Weights of a small masked image model.
Model: 3.88M parameters, encoder arch vit, encoder patch size [4, 4], encoder layers 6, decoder width 128, decoder layers 6.
Training: muon at rate 0.0017, 6900 steps.
Data: trained on photos of arthropod specimens (BIOSCAN-5M), 195000 training examples, 18.1 epochs.
Rows from block 2 of the decoder, named by matrix and row number. Rows with one number belong to one attention dimension. Each number is 500 + 25 x the weight over its row's rms, rounded and kept within 0 to 999. All counts start at 0. Numbers have three digits each.
# q: attention query (decoder.2.attn.q.weight, 128x128), inputs 0-127
# k: attention key (decoder.2.attn.k.weight, 128x128), inputs 0-127
q.35:491488537467503453505509468503496467491506480532484469528508515480476546458491489509516474502502531501496535508504490504482458506507509483550456484502500481518445528499472518492493507512527448451523466504501496505504525499544464493507453498444440522537486497515523479494465521522547503491480447496501480480508522469569500491466488485468523463519496465510505485519505494510509528530512
q.36:498501498489475523506473545477528529510513514482549541485517477487490527480470489465427480518512504479491502471533499543528507555517511520470519515472518484518511510509515510457491493523526488549538498486448521517529459481474489505488512534538521482541512514477501527471447484516529496532488492492522468484514491507470503500454486504519509543527512504506431505516518462488482466506512
q.37:466504497522510528481458492534502525470484502517508536470540518490546507456475511458462497495539498459500472496534502532475491518501521494481524497495512465454545490508504520514490495476505453483489495499500488555521510555497534514448512516479510517510509473475521433446494526494523516504504465503538529473498512539527500539469518505502492448505493450487509484530507471475502495528499
q.38:503507511536507524508494529480507525469539514507529473492526433550464525538533511495474511462523509496500496476500468492520505491514516494532504569499484500486496511478522502502515534488477530495525532494495509527464458463504478530500502497516488475497498482533506567523530499535529464458539439477505483498500501477447517511473520516491493497480466527528480501463511519479520494482559
q.39:495462498514552448494473486496513579547524487490491462498497538466503520491525548519506478462480509501459463489488475468511491473472497492482506539476474483504532461464487517502512539516477545482545490519509513515532536471536513516494509511495530534504504479511499560538528469526457469507498531489526483474493522527473504511497512498472446483503469496483509503520514521502490494515500
q.40:505525503536520532502522500437529465495505494489491484486506483543491464479499469510536495484523510512442516512499510484458499494505527529531529493511518498533479514500487480465524463511500488485509505527483424518529515493502551472509554516513460499485470537453475516528522519537500516487499506499488471459474507515509487495551500522514496486564524461463529530505474501471520499461521
q.41:506514499554528512480548524505494485528516486472534499476536471493478455482534484545480444547487440493504434514508507490487552547488497503469510483493486517546475492517487489485502497520483557537499484499503476477475507448469493450508549517525478524483510507501522491481521511508480514461519502508480493507533495467499497512554486504495519503474479495490486473500463539486502521482489
q.42:492485504486459492496531502475483507474495495534517498508463536508488504525497522512496549511468549528549536464468474485534487499498508525550474479479536514470496505482539549419468489522500505487523498503483486509547498479490515506474543474475497478537500448522500506507512501517514482516485548482517486517492498526461519499494456455505521480521479512460505496518548552506494504521523
q.43:492494504524491525533527478483484512528485541474461508487513484491527495485484500531515491522487506497498497525485496520471510466497514448525485468543490514473478484523489484555507491501503504465494489512488524511527473509514466531502480462543521460486536536480493504512474494541511510542457522523467504448489426556521458511491517470482489543463507477487520504507433526503526539494515
q.44:496513494529489479483514505502461465524510478523511532483531480473548517504502534495483546497481429482478496494504501494529521468517529511555510490447474468522492509484487527477475478533485480492472448472527548528429502477489491524521512501487518511483523503478460504518517502468539496487443482487462504536491489476524500552500522474516476497508533512468499518495534480523494470491474
q.45:461571504478474466460490515487500525476470501465490552512498495531471509492513487549500518537509505429485513452503481467505464521515477486542486500531519491494481470492510476503534477494538556507507476498508494525486509489514519522494473505492478525532522553489502489481510491539499478474503478529493491473499544532501501465531524488500501522536487524540477519489475530475478467495445
q.46:500493513493460544512515529493471477451520511550551542490489464489461507537523504499510473517504489448509499487518535556528490497520478489472537479504495550562506456544491500496504473508491521531494499488510493535497472490544435500520493521532515521484508517496522523490468527498520527463507516513490500495474442507500504536516473493490488514491472478558462513480510496498530488498508
q.47:470495540486474539505503469517464500503522510506500438522529498500453506567465556495481493518498521473498479512490540529491541479548479504475499467458484530500491528513456478475482532493521503502529517487520518496512551446545505482503508492488470479473508447567514494471472473493521505494510496503496486498496504466519482482490534521474487513480502469489486453465490471508483480485494
q.48:503518512501511523499506525538508471496499511502488479515486523472494504483500430553482534506509463476506501542484538498482488518473520519472500509498512494488497487503499481544528530532442499519476482536476503535499501504548453490486436500503548525471550515466521474479512475567481488459509475515469504481506510470512488504515498498501544507479509510563483508514493489443519504459494
q.49:505523486520470512484519471468478480520492531516501497491461515468529450497483514494501506510500502487484518508532501525483531518443506497453467519492500536497496464522490486458463474500515497482436454490536508478521503502473538512511552517541541454535488482512469502512486490474512524511551516473470491491524538524487480535531494534538484550503483474490523505488541472466513473467499
q.50:521498537539488543576527472473515506506525499511519497487534513506516516528528487504521518531504502465489441495508489461471459496462507502478533485509456517438516500534497542529502476519506508522469470490554503486468469483477518509499522513493501534471487519497502467496509477486482525486526477479509460512461471531521547481522490470520505512544556503506497486499466475514505477479528
q.51:491523508476503470492477498471571531549518499512452502489553489486514496483507520485516485483490494533458486498528496474531522505568507518502543497500540500513494540481505485466454531481461503465517524484485488522549509506473519463484482510486498514525491518461461457465485484533478498492499487520520506511519472480512468464488514503523537528573495466473483493550510497499514502507501
q.52:457487501487466510516501536489551501510511468498499493518491515513488458454502519536495452505490528485507522511492502555493566531562487513499489479484494468533483479520509488479483472503528502479511495422548476490502507477485502478481504499502528511475492521503512495510501493498507508464513463502489520487512495476509532461468458478511532492493487420461455503478530501464509463520536
q.53:469469493536546521546470464469502460535494493506505482488566460509526505477491497488475512517555498506453496504468553488526482511513501508460489543491510503505494498510512464450497489507528485481457494573546534501505515514514497508532489461495489543512489491487466514503511510492482495542499500475506488547482473476483467490508477524512526504475488518500503461466505456525501502474464
q.54:573501535529498520470518507521532519459467482519511543496497530495479518523487479518531513459503482472524528459516498474490503473498509511513514523489527461465503505442494478454489575523487530491467480540515496476521484485486483512491497466482494498473479497486539502534512481506461496486504513530503497523520490508500510550507526500557534502548472515521487460514481527477475462467501
q.55:506494497473437507492513498545514540497515493548504496482515498474544473551460450508480416494523514495520541519516524495518541483543491511534484512512509509493565535468468523457537487486504499498513525500482518502483521486469479488539484483497525533535480493511478503538503486487501484495495502486498471487477504468520468482489482499510495527531481482493501463475553483519513487460461
q.56:507489465487502464512476491524476500471510449485487501555489491504516515450489497466522534496465480520440519520515517535552534461486534501472520473544503491501523496493475470483477486467499522501521481508492520512482470513470498502512472486561538491540461495508474509486452525509531509470478498533484515513536518466513495514498483483527478531498532513530514537467536489529439487497489
q.57:505504480534476527507501523512533481534470483527524471529501506480452519460465508526494506453466564471510507543482507545535498479545497523500484466508552498506515540475503512488501525483493548500494468519502494481502490552533480490468453515525492473520501478516511486475520517502509464484457498473476461508486475483487464522530491512521492480531504537520510477494534508500527485525437
q.58:529475498482448537492513524535490492497523532481461482516464540508456530546488469497496498518506499450546478509525458521475494497523511500461541488477473509460491492478491478517507532487428520533479505488486483507510502508492498508473533484451523494491494510514503463502493491497518527464543500541474498527511491535493463473501523481485504506483467529544480425509495499526520505535478
q.59:501520526498475497477520496489531540492488512492470530499454480544498461490540484513439511505483536494560532478487437517520447497522447476502496542465473482435539492502525504507473487491506494486529548515494500492523543480486492515481507521495517500514524542517443538460503509515492510510484529482504482522524516496506507456510468465493481512532515515490475517516512524504485515485520
q.60:468496515515538450452515476506476475524494476475493518478501509531537510498487512529521529536471473497494514524515489487554526462502488520501489436494458501497493492526480469456466488525526501497511514494533476532526491502477476547527456484481485521495472508526507473519462491444501513459525470503475487482530571473508482537525504490526486537529510535482459511482489488516498515516517
q.61:502529524508488521477520459477496467534542520537526512503498531512525482454534495543483495488494549467512517524479472525470489494519453448520463529507479505496560506485538491456504523521505482492477478495511495506463495527515474479475467500484488501459489518466447559515503481474495498509491552513469467467509519527521473495479492503472506472460545512483503525520483469506512493470484
q.62:513494511519519480518523499499515525502507494503453543521487530470508511516513520494491486474496428464513508516548485468566493484520515500519480521455475569467516496464538514527514505493455486480513505497494473518518508475433488509528465475510500455524477505491468511500488513501510461493501523534511480506517574518502505514500485526503493494505487455517523535514489550494512494547474
q.63:468482506478486502492516479503452508533476451491539534457525456496520512523503530524476477497553521502528514551488430512541504500530463507473512494473450504491496563513481548497511527496473487527477523485498498478555491509513482482546507478494538472462530498491499479490496507495509524549511501526500496509470480476485523532502474500497511530532497541474539476527495503505519490477506
q.64:498510529529511481427524494489533518516497495499481479497512504573526498535485514457505448484535492482522530526495504508520513504478495487525505513506506509493488480541569488481468478471490501519515506440478512506500458525496524481456513508524496499528507472532528521472495484537499488466527536509499510496513473498512472457467538500470521501490540494512486548510478490452544477532535
q.65:486546555479506462530493494497535470527488477508527494531494481481486499522501541483511462481503532471472496520531549504503499521483518526511515512453533476473496521480518509520486483508471492481540513470506494456523493510517530479476487493531529517485491506499489472474486492519446520506529500535542496463497526482496502513515479498463517579543523479485450507489493445476446514535501
q.66:511447515493538481492522449499512531481497487505544482550498472540488486513477472513496463525503486460495462515488491534463526526511557472510533507473523463465527503501500498507508513493498515484528558506497533452499480496562510478473481476499505468492555472507489492489500511470481486510509492521525488459529512510480502499476474497480468491514542569511484534533471465501486482518515
q.67:470528478503524514496483464476471498477468530514519542509490512481484470475455458532514511492457529505501488461514522509473529504535518514486514505507498522476515491528505491500477517490532471477558464497500546527452510533509557452494529497528484460522538492495475536493499518488473487517456493487505533540494517477458495483510495482503503520545453510443504497476555504475477503513491
q.68:474490500517509484521500473511470496516473523477537530556496515514493460468499486535480509507503537491499476509517459513493473502492485453485530481546494466524531552477515509518495510504473487516547479499515504525475478494490513440508474511482513475439498534499485484499500483484551490501580519535487463508535503460465501552488462524499506466540540528483498499495491480518498478496516
q.69:515516498510504487499508507506520525491486444519483506563498475525451458518489484527513499500507477466492495493495486519500494464514534515498538527516459529489505504505523492491552494495492531554532552519472503496472491488496521497475486494521511531471479490480527465506547457499531549482493505524537495531464511442487446460501488500504463492481469481542491513454484524522491442482511
q.70:517515466471562509499544501463541487506473532517498487519533478522481462504501546484520488498479539510477491501493495461514511476505469497509546517491533523526531507501541513521506478530546514483510463493534502533515474502477516485495463473563487507503521485514501520427516476526488463540467472513497503493506491498486482460502492464532480477500557485513483517530442529497496496491490
q.71:513510506480521495491472492458513518523503547506496502508499467486486518475522495460491520478463450467502481487499505477487490487489539509469533509469518505518540534532542522501514490454518459472507542547498537491482519491500472480520516537497483495483488492463476467489500513457499527533508477493539499556502551439551495487515501555487439489479522507499499513498495515542510534521482
q.72:523525498492517501463475494517497497479508507481446492498500494449496526544480482512541485462501446517503499497544523487497520484541511511478524453497532500496531516485517510505471513508478502487509532465513531459446484481533497518506524459494484496493531510482535501552510466482431505485491465473547502492500540550489461488493544486468511512512494480530502496499543503489521544466535
q.73:494524491475475490487494492473544506473512476474463525481542493483460527480487506501524498501516510537500467525509493461504541493448487512518512503483520511488542470497503510449500484503509455469548515524486481481491552496529501547513520496526501477495509491479495487495536511511508526463518476509522508540500511532513442483486520458545535506482491533494535435514526475433495542498486
q.74:544550535525469527484490531494499484504492488520500518532512500523463509501518476507516491499517474522507508469479503540471466510456507517513545502518519473515530526490535505562484480458489474460449532537511520502491464529530448489539483505509500500487524475521531495482511459552504502497524467476481518491500510507468488527562484496420472496497504494513509529470468491480504507498494
q.75:452536521507526465535501493527498502498517504485541496484507456449502473464521467497502470462511471515473558516555529471468503490528511474507475488502496499537538495492516554516453518557449501500497457522518514556508493467504515499523511523493513527506514490503473473512501474479533520516463480458471463478470512464466515528482492499481525500522520490486495524516484530520505522497504
q.76:502501505492509470511546527558552481498526481481507493511499533501491500494467556479515500499475484555472485533501524487526511485492493478516516537490475521527558463445466480487493534487503491540465522518470471523518480512522481458500483471510499512490482493527526480504535512466516492514521544533480534492450476538532491474518509525492499470471467478516481500511449471469517485468510
q.77:458503488464463478506546508486517491510536548469500485508527522515451457502503516522472499489482489501498547466454490495506454524513483515532469509517518516548494505470515510495463495483500482541514499442515465505505528497490508488467487524498428478485497471515494475450486521509499500441510543531526524498509532514494536465486501505493519479510468513529497453468486485489520462535499
q.78:497513519488538541527494472478501519488498510522487514506531437518489470516500490539521556503491523505448503500444522484500483492517493511500456486514488461456502486495545485457493533494511539501546463504481467516491521489496525535514507499538473502505493483480508482523512472485514458545513492494531509488494536510496505484467550477485500484496531519491549500513493567512431533486503
q.79:466499517500479490496514499495467519498539536509479513549515506530459469503535511533482501495472559486532450514490531547481525502492498514492507503464537503546501506464507474521507494529547497514512511501536488557487492483507465498474479536512495471484549486509487483494480522512529514535568460485481527492531480503511507495473462458500489521455502445509498477502503481496493466536460
q.80:517542509514510506467484507513478511457457460524521488515526483480502525535437503500485487489482474539497512527530465498490464466497500486516511471480511492460506466495497470528499497500461540532513490505465524511471486508543493467486513482536475510519482516508502479498476482528496511436496526563476523481497517493498463510510535447472490547518515510551487563473471492523494526520499
q.81:486490469469478455490573486505452465504580490513504499454497529473462512491507514514487510505493498527512505497447509470511506491476511489516449505489452492526527484558510507503499520528474544458475489554529520519491493508519484496469504520489549518543518468502486488483521505503537527497507457507477467528504524502523508510511481465447521501509500515484493481495479527471514533502511
q.82:488489503527541533520484467463467485476568546456466493480477514536509517490514526483527480495521488493506516487516490514519505527477511500479526451507531533520499502508490435469504493529494516526495458517471518472492524514480483549533509514508495520471479553476500481479473488512518505502529579517504480497520462481537462515503486528503506534525482529544488519480514473524523475484497
q.83:502515500509472511520481465517518452483456499487513498506540489473492494494493501486483520476498536518527474539456496497493505487520529496523515513487513460526463535512480524513451472507490470523508473455493522496536512559488499516522504525492479548516506493450467510438485476518538511536518519528452499482507464537478498430506518483495501515536448458519478481460510509525496498489501
q.84:450574519488474515435499474530488512506512520525523498496497509458460533514465480490447521512483511450521517507495492506466503493495463506518516529500511507496487498467542480482530480496510446505486518492534470517479526523486489527521499514476464500458504471536478499497510500471498515531478544489534533501520516507471535503470515508479513530505462519509483503509532568503504496448465
q.85:451523529500452477511479482494503576530536489499492505466540501499523485517519495486498494516466486473470486469535517473546498478502444516486501498481509502470509479474479539508547501485487500498519520505485500502516487482502541467509511528557495532520485501535519501502489484503491494528456556434461478502511491482517529486464482501486507537532498503474532527535462533481488483541482
q.86:475490471485511519550507510502504519485474545489519463442495515495496495507514496535513502522462458473496527457434508478489464516476511493504505516533538497528524523501498530519476536534514537456526466488500491468520479520500493502489540524459504524538538550493493509513493471542501450466537495485476509496476509511513521497511463506461486523538506476486478517464541539504518531479492
k.35:513522525485485461481463507528497533443504516481514511480527520556454517450505509512561478499524529510490504545493464545464473524535487470509498499488518480534516500489512516498483519499508503498541505508506500495469460501503538514477465527466509489504521530490464509505466481524513538515526513493470478479504486502461513434480477518513519493520474488517466514539461478482466544461523
k.36:519478481504516503506534518489532540447508520525521535486513505509532493522480522482444517511501532501480508482486497478532562511498523496516472536516537487501550490471510525524524494432495499495475507525491533443518494497511499479485508503474484527510521492519515488507495542492480517494494476517509464507555548454538537473473467477524494533514467522506461458474505493498460479502455
k.37:480501514517492474474501518492513505481553483497485537495524468549500478486492493505480495467545531499488476476503530460529479548513504529466503497520462466484503474460504531523465487506539540503535488488501499482509489499480456509502511544523478476501559487517522480499508510508462510477533451526479521516511507495484478458482547492536465536541485491526462524530513476517471437496488
k.38:514511497507527516483521453493464510493473462537475523507498506474507541530500523505517538535475493497459496472526542494489520491463496486519515523525512504514499513457486503547556527530478489488514514499523534485515493465505500523496475522466487539503500450492492541498473484486533544500479505513523466546487477476548534476477495443470486488433536486495519511505484492518493515520443
k.39:508462500530543456515496468496513501524506484568457509483524499483526513506490511507553500483515443532510568536458490518512478473476557501489514477510506491482491466495498477494502480525490486486451514526502534509548526486506456523483481497455501514503494490475497522495559472484490480483522515494498478506481501504539449496499497473500473493528508453472509516472499452527528516513530
k.40:539501486537485507500486529508500501522513526492482539486516507495479497482497500489490488486547501522488540471467528524498499511440483489530511476504522504564505491509543473477530477545505514469503513516528454480504492469479494480462503480520499468518536483569558505545496465535500502472508475458541499471539473517502501488502482492515534530483497458526501499516514522503422508495501
k.41:570476495489510563467486504513487501499507512495515437518494499493545503500502433498487476519505472486537509517531532464521515467465453515478444503488512541534476506541472471503543503525483503478449474520498497464498530487496507494501495512482518528492495528475503455478495478509509508480475487487493517514526481513546530502526478510530480493457497510503506464511491570500520519476495
k.42:492474512477475501545550516528466505532515451513506532466552523455460497518521473499529522474472486483516550529469457539467472498522518501520502495495485464458501509479521527502509499454514451480507532485510510503520477515494477468494502482509530516515496494514493527505482519479511471511489518542494501502488482449468489464537472441487546496495490481494458495500533497551474498515519
k.43:489493469474505506519543471490523488540491502503471458553487508514501479458480489453528483499493500528532501522488532501502459498498496450488503517585510488488459506522502482498517492488513490521441477511500448514475489469535499467523499480512481517493495498538481510543527523531516513542513519488487504498497532474497507501481556526493525528495515550468476479538498458501546481501542
k.44:480469506509534474490472510504520471504488488523540511513514492496500465513495506528530532549503507452453509518484490513510526529495492534562533497535444535546493509469466490485456516506529456506536492530518517486460487515451488516527555495500478489471493502457474520463515445494509494504478500491470497496520484501468504538498492464525497488518521520527484514538559508501499531501483
k.45:483516446470491483503538514476530523533502451531511545469454488475461543515501495515489477510495520485474550477473499521506461517502484520528462504461512522494510524527469499573539518526509530497512435519488495483492475503520515494492459501553490488562465536489512469511543475502492507499512483488479487493497508440514509509496524485501530485499504499522508537482476482492507503519519
k.46:529468447466500483505506520525484487470512529513533482508502525512513488550521494427497511556482505523491481479506549454532511473506460491490510480511506538495505477496479524465504514514464511483531452491548509491496535510507517502514517542549506529461488485523485503501475501539496493483495489493441487470491512475498530526475427489497483494493485532518495476464503550502518494484472
k.47:542517498492476561489518503484510500470522537454524470516505504516480490514464509512514499504518500525516517538509541555481516452530498470487514496492467484497486572466442498475487493482466499526502549452510484531506530514513538476501488531500494441462472463505475490496527492498534481540507483553459484475512482499524513504497517476488479491522487504488517494477499490485533524468524
k.48:470479466474516511522483543519496492454514503531506480493498448513496550460493515492536496517533494471498479492544525455507488515488480503510479506509495533498551537552497488469508521526487503519423461478495458515504497455536511498491512553530503511501497524489495521469523513501507477534515483485509505508477503478507498482449448541496489514471479518482514521511446516449496493489533
k.49:516495482532465513487504492491486444539493507483497495532518493492491466464533492481482520502524517481530497471483486540506487479467491547455484517502491519535517484519503463509474472474487471497492496463514527497487521473532504473484538475533526493511510491534477544504484483459505527471480488490475508509557557528475479556494459527499499555491472507447473481457555509478496507502514
k.50:558478458513506511484491477510476531511524493460500481544491452498493517501508539470487493478543489445470472473484502478457513490487493512486490490444458498492523504493483521490496489508497459497517488494528516510477512501524538498530542525503505489445535499527525487507531489498495483489451512467507441489475490458504524548499494516535479461529549460495468485548474500500506496534515
k.51:518504524529491492460447494497526531508494471511461504516509463499526464501432462507477471457509519504507531480457494539519513544539501479499506505520520503500525510498534467477531503504516471459523533509433522518515490523494524528475525475477520488544525491468530476467489498502463515476508488509550482476520484480515468472488469529492540537519480503541533503514508475477479477484505
k.52:513526509497498526520477530501490485477503522498489471504488536517516481498508507527447468488492514527499514529459500508504499523508515486488493505512524521554498481506495511500493497505461500483512477452433570462479495457478528489500509521505530474502530538512487503519475489522502507465538519472535501561530503489510542434470435495466521485474513485497457486479507546482506485544521
k.53:541462490517520487467515502495478483494524502468521503544495429520492501490501522472455496500523499466476505503515525531501474511464502511505510508509515522484475510472478488427487482458532543493491555523502507517485500508492521519439500468512555465517493480526476478472505487511506485492484496486472527490520455540518493568526467497506485510492537472488517570485510494494491518483473
k.54:483510490449514467512520518514507483494503483499480528447521511444517541523493490487524487453543494469492511451522491524500537508540482531492486526514532488503479500506504485531523552501493512500516483509521459528560468547522482496491518502513545504478475491500540521484507467517518527503476499460504525479479498464494534482482546580525505508502527492523485535488516466520517469502514
k.55:523498515517484495468491484521512465482488507480502511505500540471541453485495483500483517514536532491509498469505514529468526491525489507523539485495529468504471542519527518467508491479479480524519558465456480526533510505471484487461478472482502540460483513501496505478508489500498450537510499533473458499520542532495535496527450513465510482502534483551437471493538471516525520526492
k.56:463500518500498474520518531500500460468446498487496459499542481493510489506498493523503551524547505519491495499471504493556478459485548519472529483538517509503508495454498502487508457510471481488484463509499516484434487533494501488503528492510473515500481497453537565480498498525497486486498519508472508480530498523467431530486530525487523449500463540503525521486509492472521494526481
k.57:509487513521498507496498526501468439467476520557511496467531519503446520466467513503467522451491502530505511477522466486511493491554472477484483546531503524474546534490500488452526517474471485489506490538518484482505532494513493474482477502527460518494471536510497522498479501520522513504517501533482534475557499460473501510497496462493491493506530563500479548470485478513508472494466
k.58:507545531468455513512501497543498465483490520495502479493489502493558523510495477495467519471490496494506477471515521500525485519547479474455506536480482503479483530531489476526550551466500495476475459487519463550542548504518488500543491535465503508456526502511490487511490518470534512525492503559457484471461516546492482533460512510479470478507516480479509505486515517519502485498521
k.59:508513509481494521495532518519504497507514484493476518491468495501508506508495454478456474495494507535518545519483466474479497530477532508482477507462460486501499502495546527549486509501484509500518508521482530520526511472485488448498537464506505516512512444501504463456506514507503486531474566519501488506464515407481510494482479455447515491526501465503482517495497532549498506551529
k.60:516452520504546497521509524479548501547457521478490474500512507476465502517525489536517488500517496484459517489492489477493498542480533482485448494500498468522468506466444505491493496497492488506515458512481478515479501568508569437509524509483512466506495486507516500473475469543473543475530493516471489501515485517492456522537520523515483455529496488535509467509469511510521523497490
k.61:498501478569502464500498487517501509529491562542521497484519491501478502510548547491515471449486555534505484506508515501482527539475495484516518508499497486540478531507533547479474547479510527501499483472529499506518513479468458460493520464513469532514506497497483493504519493537501499528502498454474487517542553476492482487464524494490482541474482524496540512479473513556520510522500
k.62:514500521497523473517494518512489519532461486519460508497484524481500494493507536486566522462469512471484509523558475515542493489472500500498487500537488516501521483474506458552512484464471503509520459508455522500497492539490481465522520499501528531525507493455514466474531524533470490480521483534519465507493502481470483466529530544492501466500434463526498507504554496533479510490467
k.63:471470496504501523522500516511493521523479477487478461510515501548523469482493490499487487481493479524517493531500482481533539500512483486509506484534479482492500552463457534441480489496497500484497514467496513522515520515519501475525510490482537533456529499514515433456475563468496579505487534512518507476475488454506537538510470489539507509517490473510500495562518478499495495504463
k.64:482501509544513481485518487456565547531495529454475471469511499514538497483485509453480478479546489520520498493501513485468498494523467498522469521478486482466476495510532459492493450535513434511505502488478535493491488554503514524479474472519511504523527494507554529472475500531514479460509517524463494501528493465505546497507489495476495502527546471512499500514466510494476471526533
k.65:525526517480516462514471517526520486507471478468475477504463511520467517513511476470538463490484520511521505498526450517467523523498477557491483518481512479445488515516512513516476506452472552475515509505480509448502509491552518497506479495449534547486503489560506502525496492506440504489486508515522551485538493496514535512543493509455508519497514483495452473519482491483499527513511
k.66:485493475499580457469476514483520454491473511484523495526505490541532474553479433498487489484521482488494512528526519476503515521556498483494532508485509478472512530452512500510475515478492506483520503521453492509507491498551522484516482494493518531470519483521483491502475472492515504517504519468491519496508523477515519486500468522517514513496533533439519513558485467472458474559504
k.67:478503483514509508480488506484514440491504524498511538515512544475501505550510463525502475461461515484529516504489496515517497482474562503468498521491508507530524509511497512507509508465555529491525494482511546448453497482487515504505523470503502439498485489523489545521528481543464514504465445527520461468492504482503493494484514473514504516542495559468518449485534467509494526491513
k.68:483519506533497487523513485455460510464486524500519508521483531511516473451516474496522522497476518483486504455509473528502490500495473509492482505548489508504536535503528546548475543467463487490492509539517495539525497495495508452483493500471482461456485483498518476508471496472513514486504508542465512473543530438489499524468515532528474461511517532435527501475513493498484550495514
k.69:505528514531456433482504495493516490479479484499477501511465504493508477473467501499517513477501472502499483481504522504571460502514508511501515523468467503529495512516499481491559484508525488571529547555526482505478501482522538503487497526483530498465535534503507477501511440476552505507494557517507492519503535447538467501498514505502538516514518457474501473479486531515495502490503
k.70:517494503495507503522550514493521476474543512466514489512480467502506505552511544486527470461482541492523509499535442475536533474481490489511499502463494563513519514478521483535503489518530528498511545502496521498504534503505493462464490451508486479480521526505529535508498464509495474457491435495464493505484521495516500484504534485516469491494554525492480479525448539484482529468501
k.71:483495523502533486481492499485533476492490521480527540534506501499534499486481491482499478519457466491549503477510503508511481469470499509476500489453484473512529451488507506530511505464493534515502538573497484464482490501491509482499507491517468506499475507457516423512517518508516481528502484496569519535455524542526473539470473529484466510488518540511497470486528462548504501501480
k.72:547524481518530511485506483508519470504474536506468505490512475450472526502495487505541476509502459494479494506502553495490507491578488499490550441501502449514532489518505500462490493511486497505497513479479476506475478496486501551511513459495473525519504483496501522523519480509439514475470498484506532513531546558459468486466490489474543498543485456517541479503496520506524494497510
k.73:532502468485494511462507496542475467503531511500462518511523489482467506469514533487492479501507520490489459494514511494490501497504498544502495511489507534510507484495507484496457489487519470533518479498470460520477508476527494509535487475538509497505501482471537507504543567528477507463489501520528476553538495523488465488505506448515505487511459493488535422574509439462482491488515
k.74:506533504495459486489465530458521485513458464516505519504513494477486500481530496479532483500481478516498502440490440484535511476497495552536471489539524501483492535491535493501492504556468469446469534543515478493504481479502494509510478481501497469526515485524471495507479486473512483526526455449510477496545525532504483538540489540436507488509510492516502466483458500500510495512500
k.75:486523486491512497530484485514514498481511497500507509491472461482498489465506470537510527513479451499522572547503489529462493472514486535459484481545527489533507476496488530529478501515461528518486455533528542507504495510521519492469509467487475488510511472526534507529529502524514501502462456483485532466444511482486497523484541480476486488480480470496484544506516519517514578474476
k.76:500497496469456479498514543489532500484516452477465467496461524521491534462472544494508518525456470545494510466503523471521484496505513456532511510518482517493502511470468528481489519512482498523458466493477492483540515501507487506520465443498522518451532503521554523537544527483493512480505528511490476506505475534530522489504520519530460480490547450487487500510514484492469473526474
k.77:511528509522417506511526512432505518500535508506513455483471522529497475475513469469493496470485494495547525497474479472498440506494489538542530485468499536518531488515497527495454504498504518530531484479505517516511525509447532525498524525515497483465535473499520494493486513527499487493558518510503495502506509459519547468491502467459486482522483543490488459514505504480543494512508
k.78:555534523487507510525489477481494525488529509537530534508530443468473474519506525540515508447511486474469484498499467488514490485493517481477490480505520481448557459483554499512541479550501529535561475472448495481465503471501483489505500512537494481474505512459512487518492490527523469510510502503499525519463507489525495480475533478502523465508504484501520509486503511467455526474485
k.79:482483440530490472518448526501503555499513486493499498504526495528511466512527464518533452507477533500488512495483500501475497523474491542535507477477489514482518512464516487490498514446564508524514533471534528541496513476457493475466500502488484504487555507522497463523487524508464499556545493454473498462482517484518467499475511490490509498502520523486522448485514490482474505545496
k.80:489509511469521481474482483542520465523463499494462493486495503467550516492499518509495512513501484513495520512506492506533494470515490488510482503529524499447474506491535511502494450499471497535504516511466499511509503487508492555509485490497431479520482502504491495494474483457536542460502537544462497425541553514537468512510517487510507573495475461461477498511483485506528509530523
k.81:477457497452463486486496499509488506500595504519486526490479505492517451498543486516500479518492465523492532521485493466505469484468499499525513510510532522523477489508526525473473539544442507473503467519476484502489522521490506476509496477500512544539476500495548504480523527484532497537489462478476511533455511487502467556536484497511524543463508513473538515489521500486517522503497
k.82:481476514522534534507575504493484469476501557456467523521529464494495530484512465493516509547475512510456488461481471522484527527467499488486490493503512527514496491455504434433491494520491480540488509497508475496512521509483515480529502523463460524506491506532503492465478527496467495528520527556510508510506515472487503496499496540498489519523474509553498521510542470525508477514488
k.83:558501499478438475503529461540524501495493540501492536491518531506479475521521485484518488472487491528505512488475463496503489513480513531515433513491491496468489545494494520526458434447535463502512508453494481479564544524503472499521497483462501522516477512491503490517514489524503475508491487513485467455511503508483526450476533530496483509516488518505466518498504525502530543480487
k.84:491538489486464515491452475522511522517545526535525516500500522466484545530518491531481542485485497453550500500517496502503446496492482532491488499478475540514477497451509526527482488513521497559515515485482503473450497526468481519506506471499453490460480503506501528469493526472506556515483532467534535486559473491483503508493502498456513516503474545494472503493539520501478485488489
k.85:489477502483493507462491494554502540502549498511516491473461496507482533488477478514479509535505481444510504501504495550544517468483500491449508497519540483508531473499489513576556475491469520493499507522491503458476498494545520468475489496514505490535528472560491520487479515491513471521503544480480487508527488506496516470485498452485443513481449472496481534526476504486491487516480
k.86:483516520502496493530528514510467516465529535530501511457499446458501507516527490497482484454495459469511533481463487483517491516475504491524511489507537516535518482548510493473476531483461508416498497480484500486536459517503511499511516554462509502524480536528471517498531504527487475497512480495527495500489546493518515486518500492444435509507484517494525519525520543536508513458498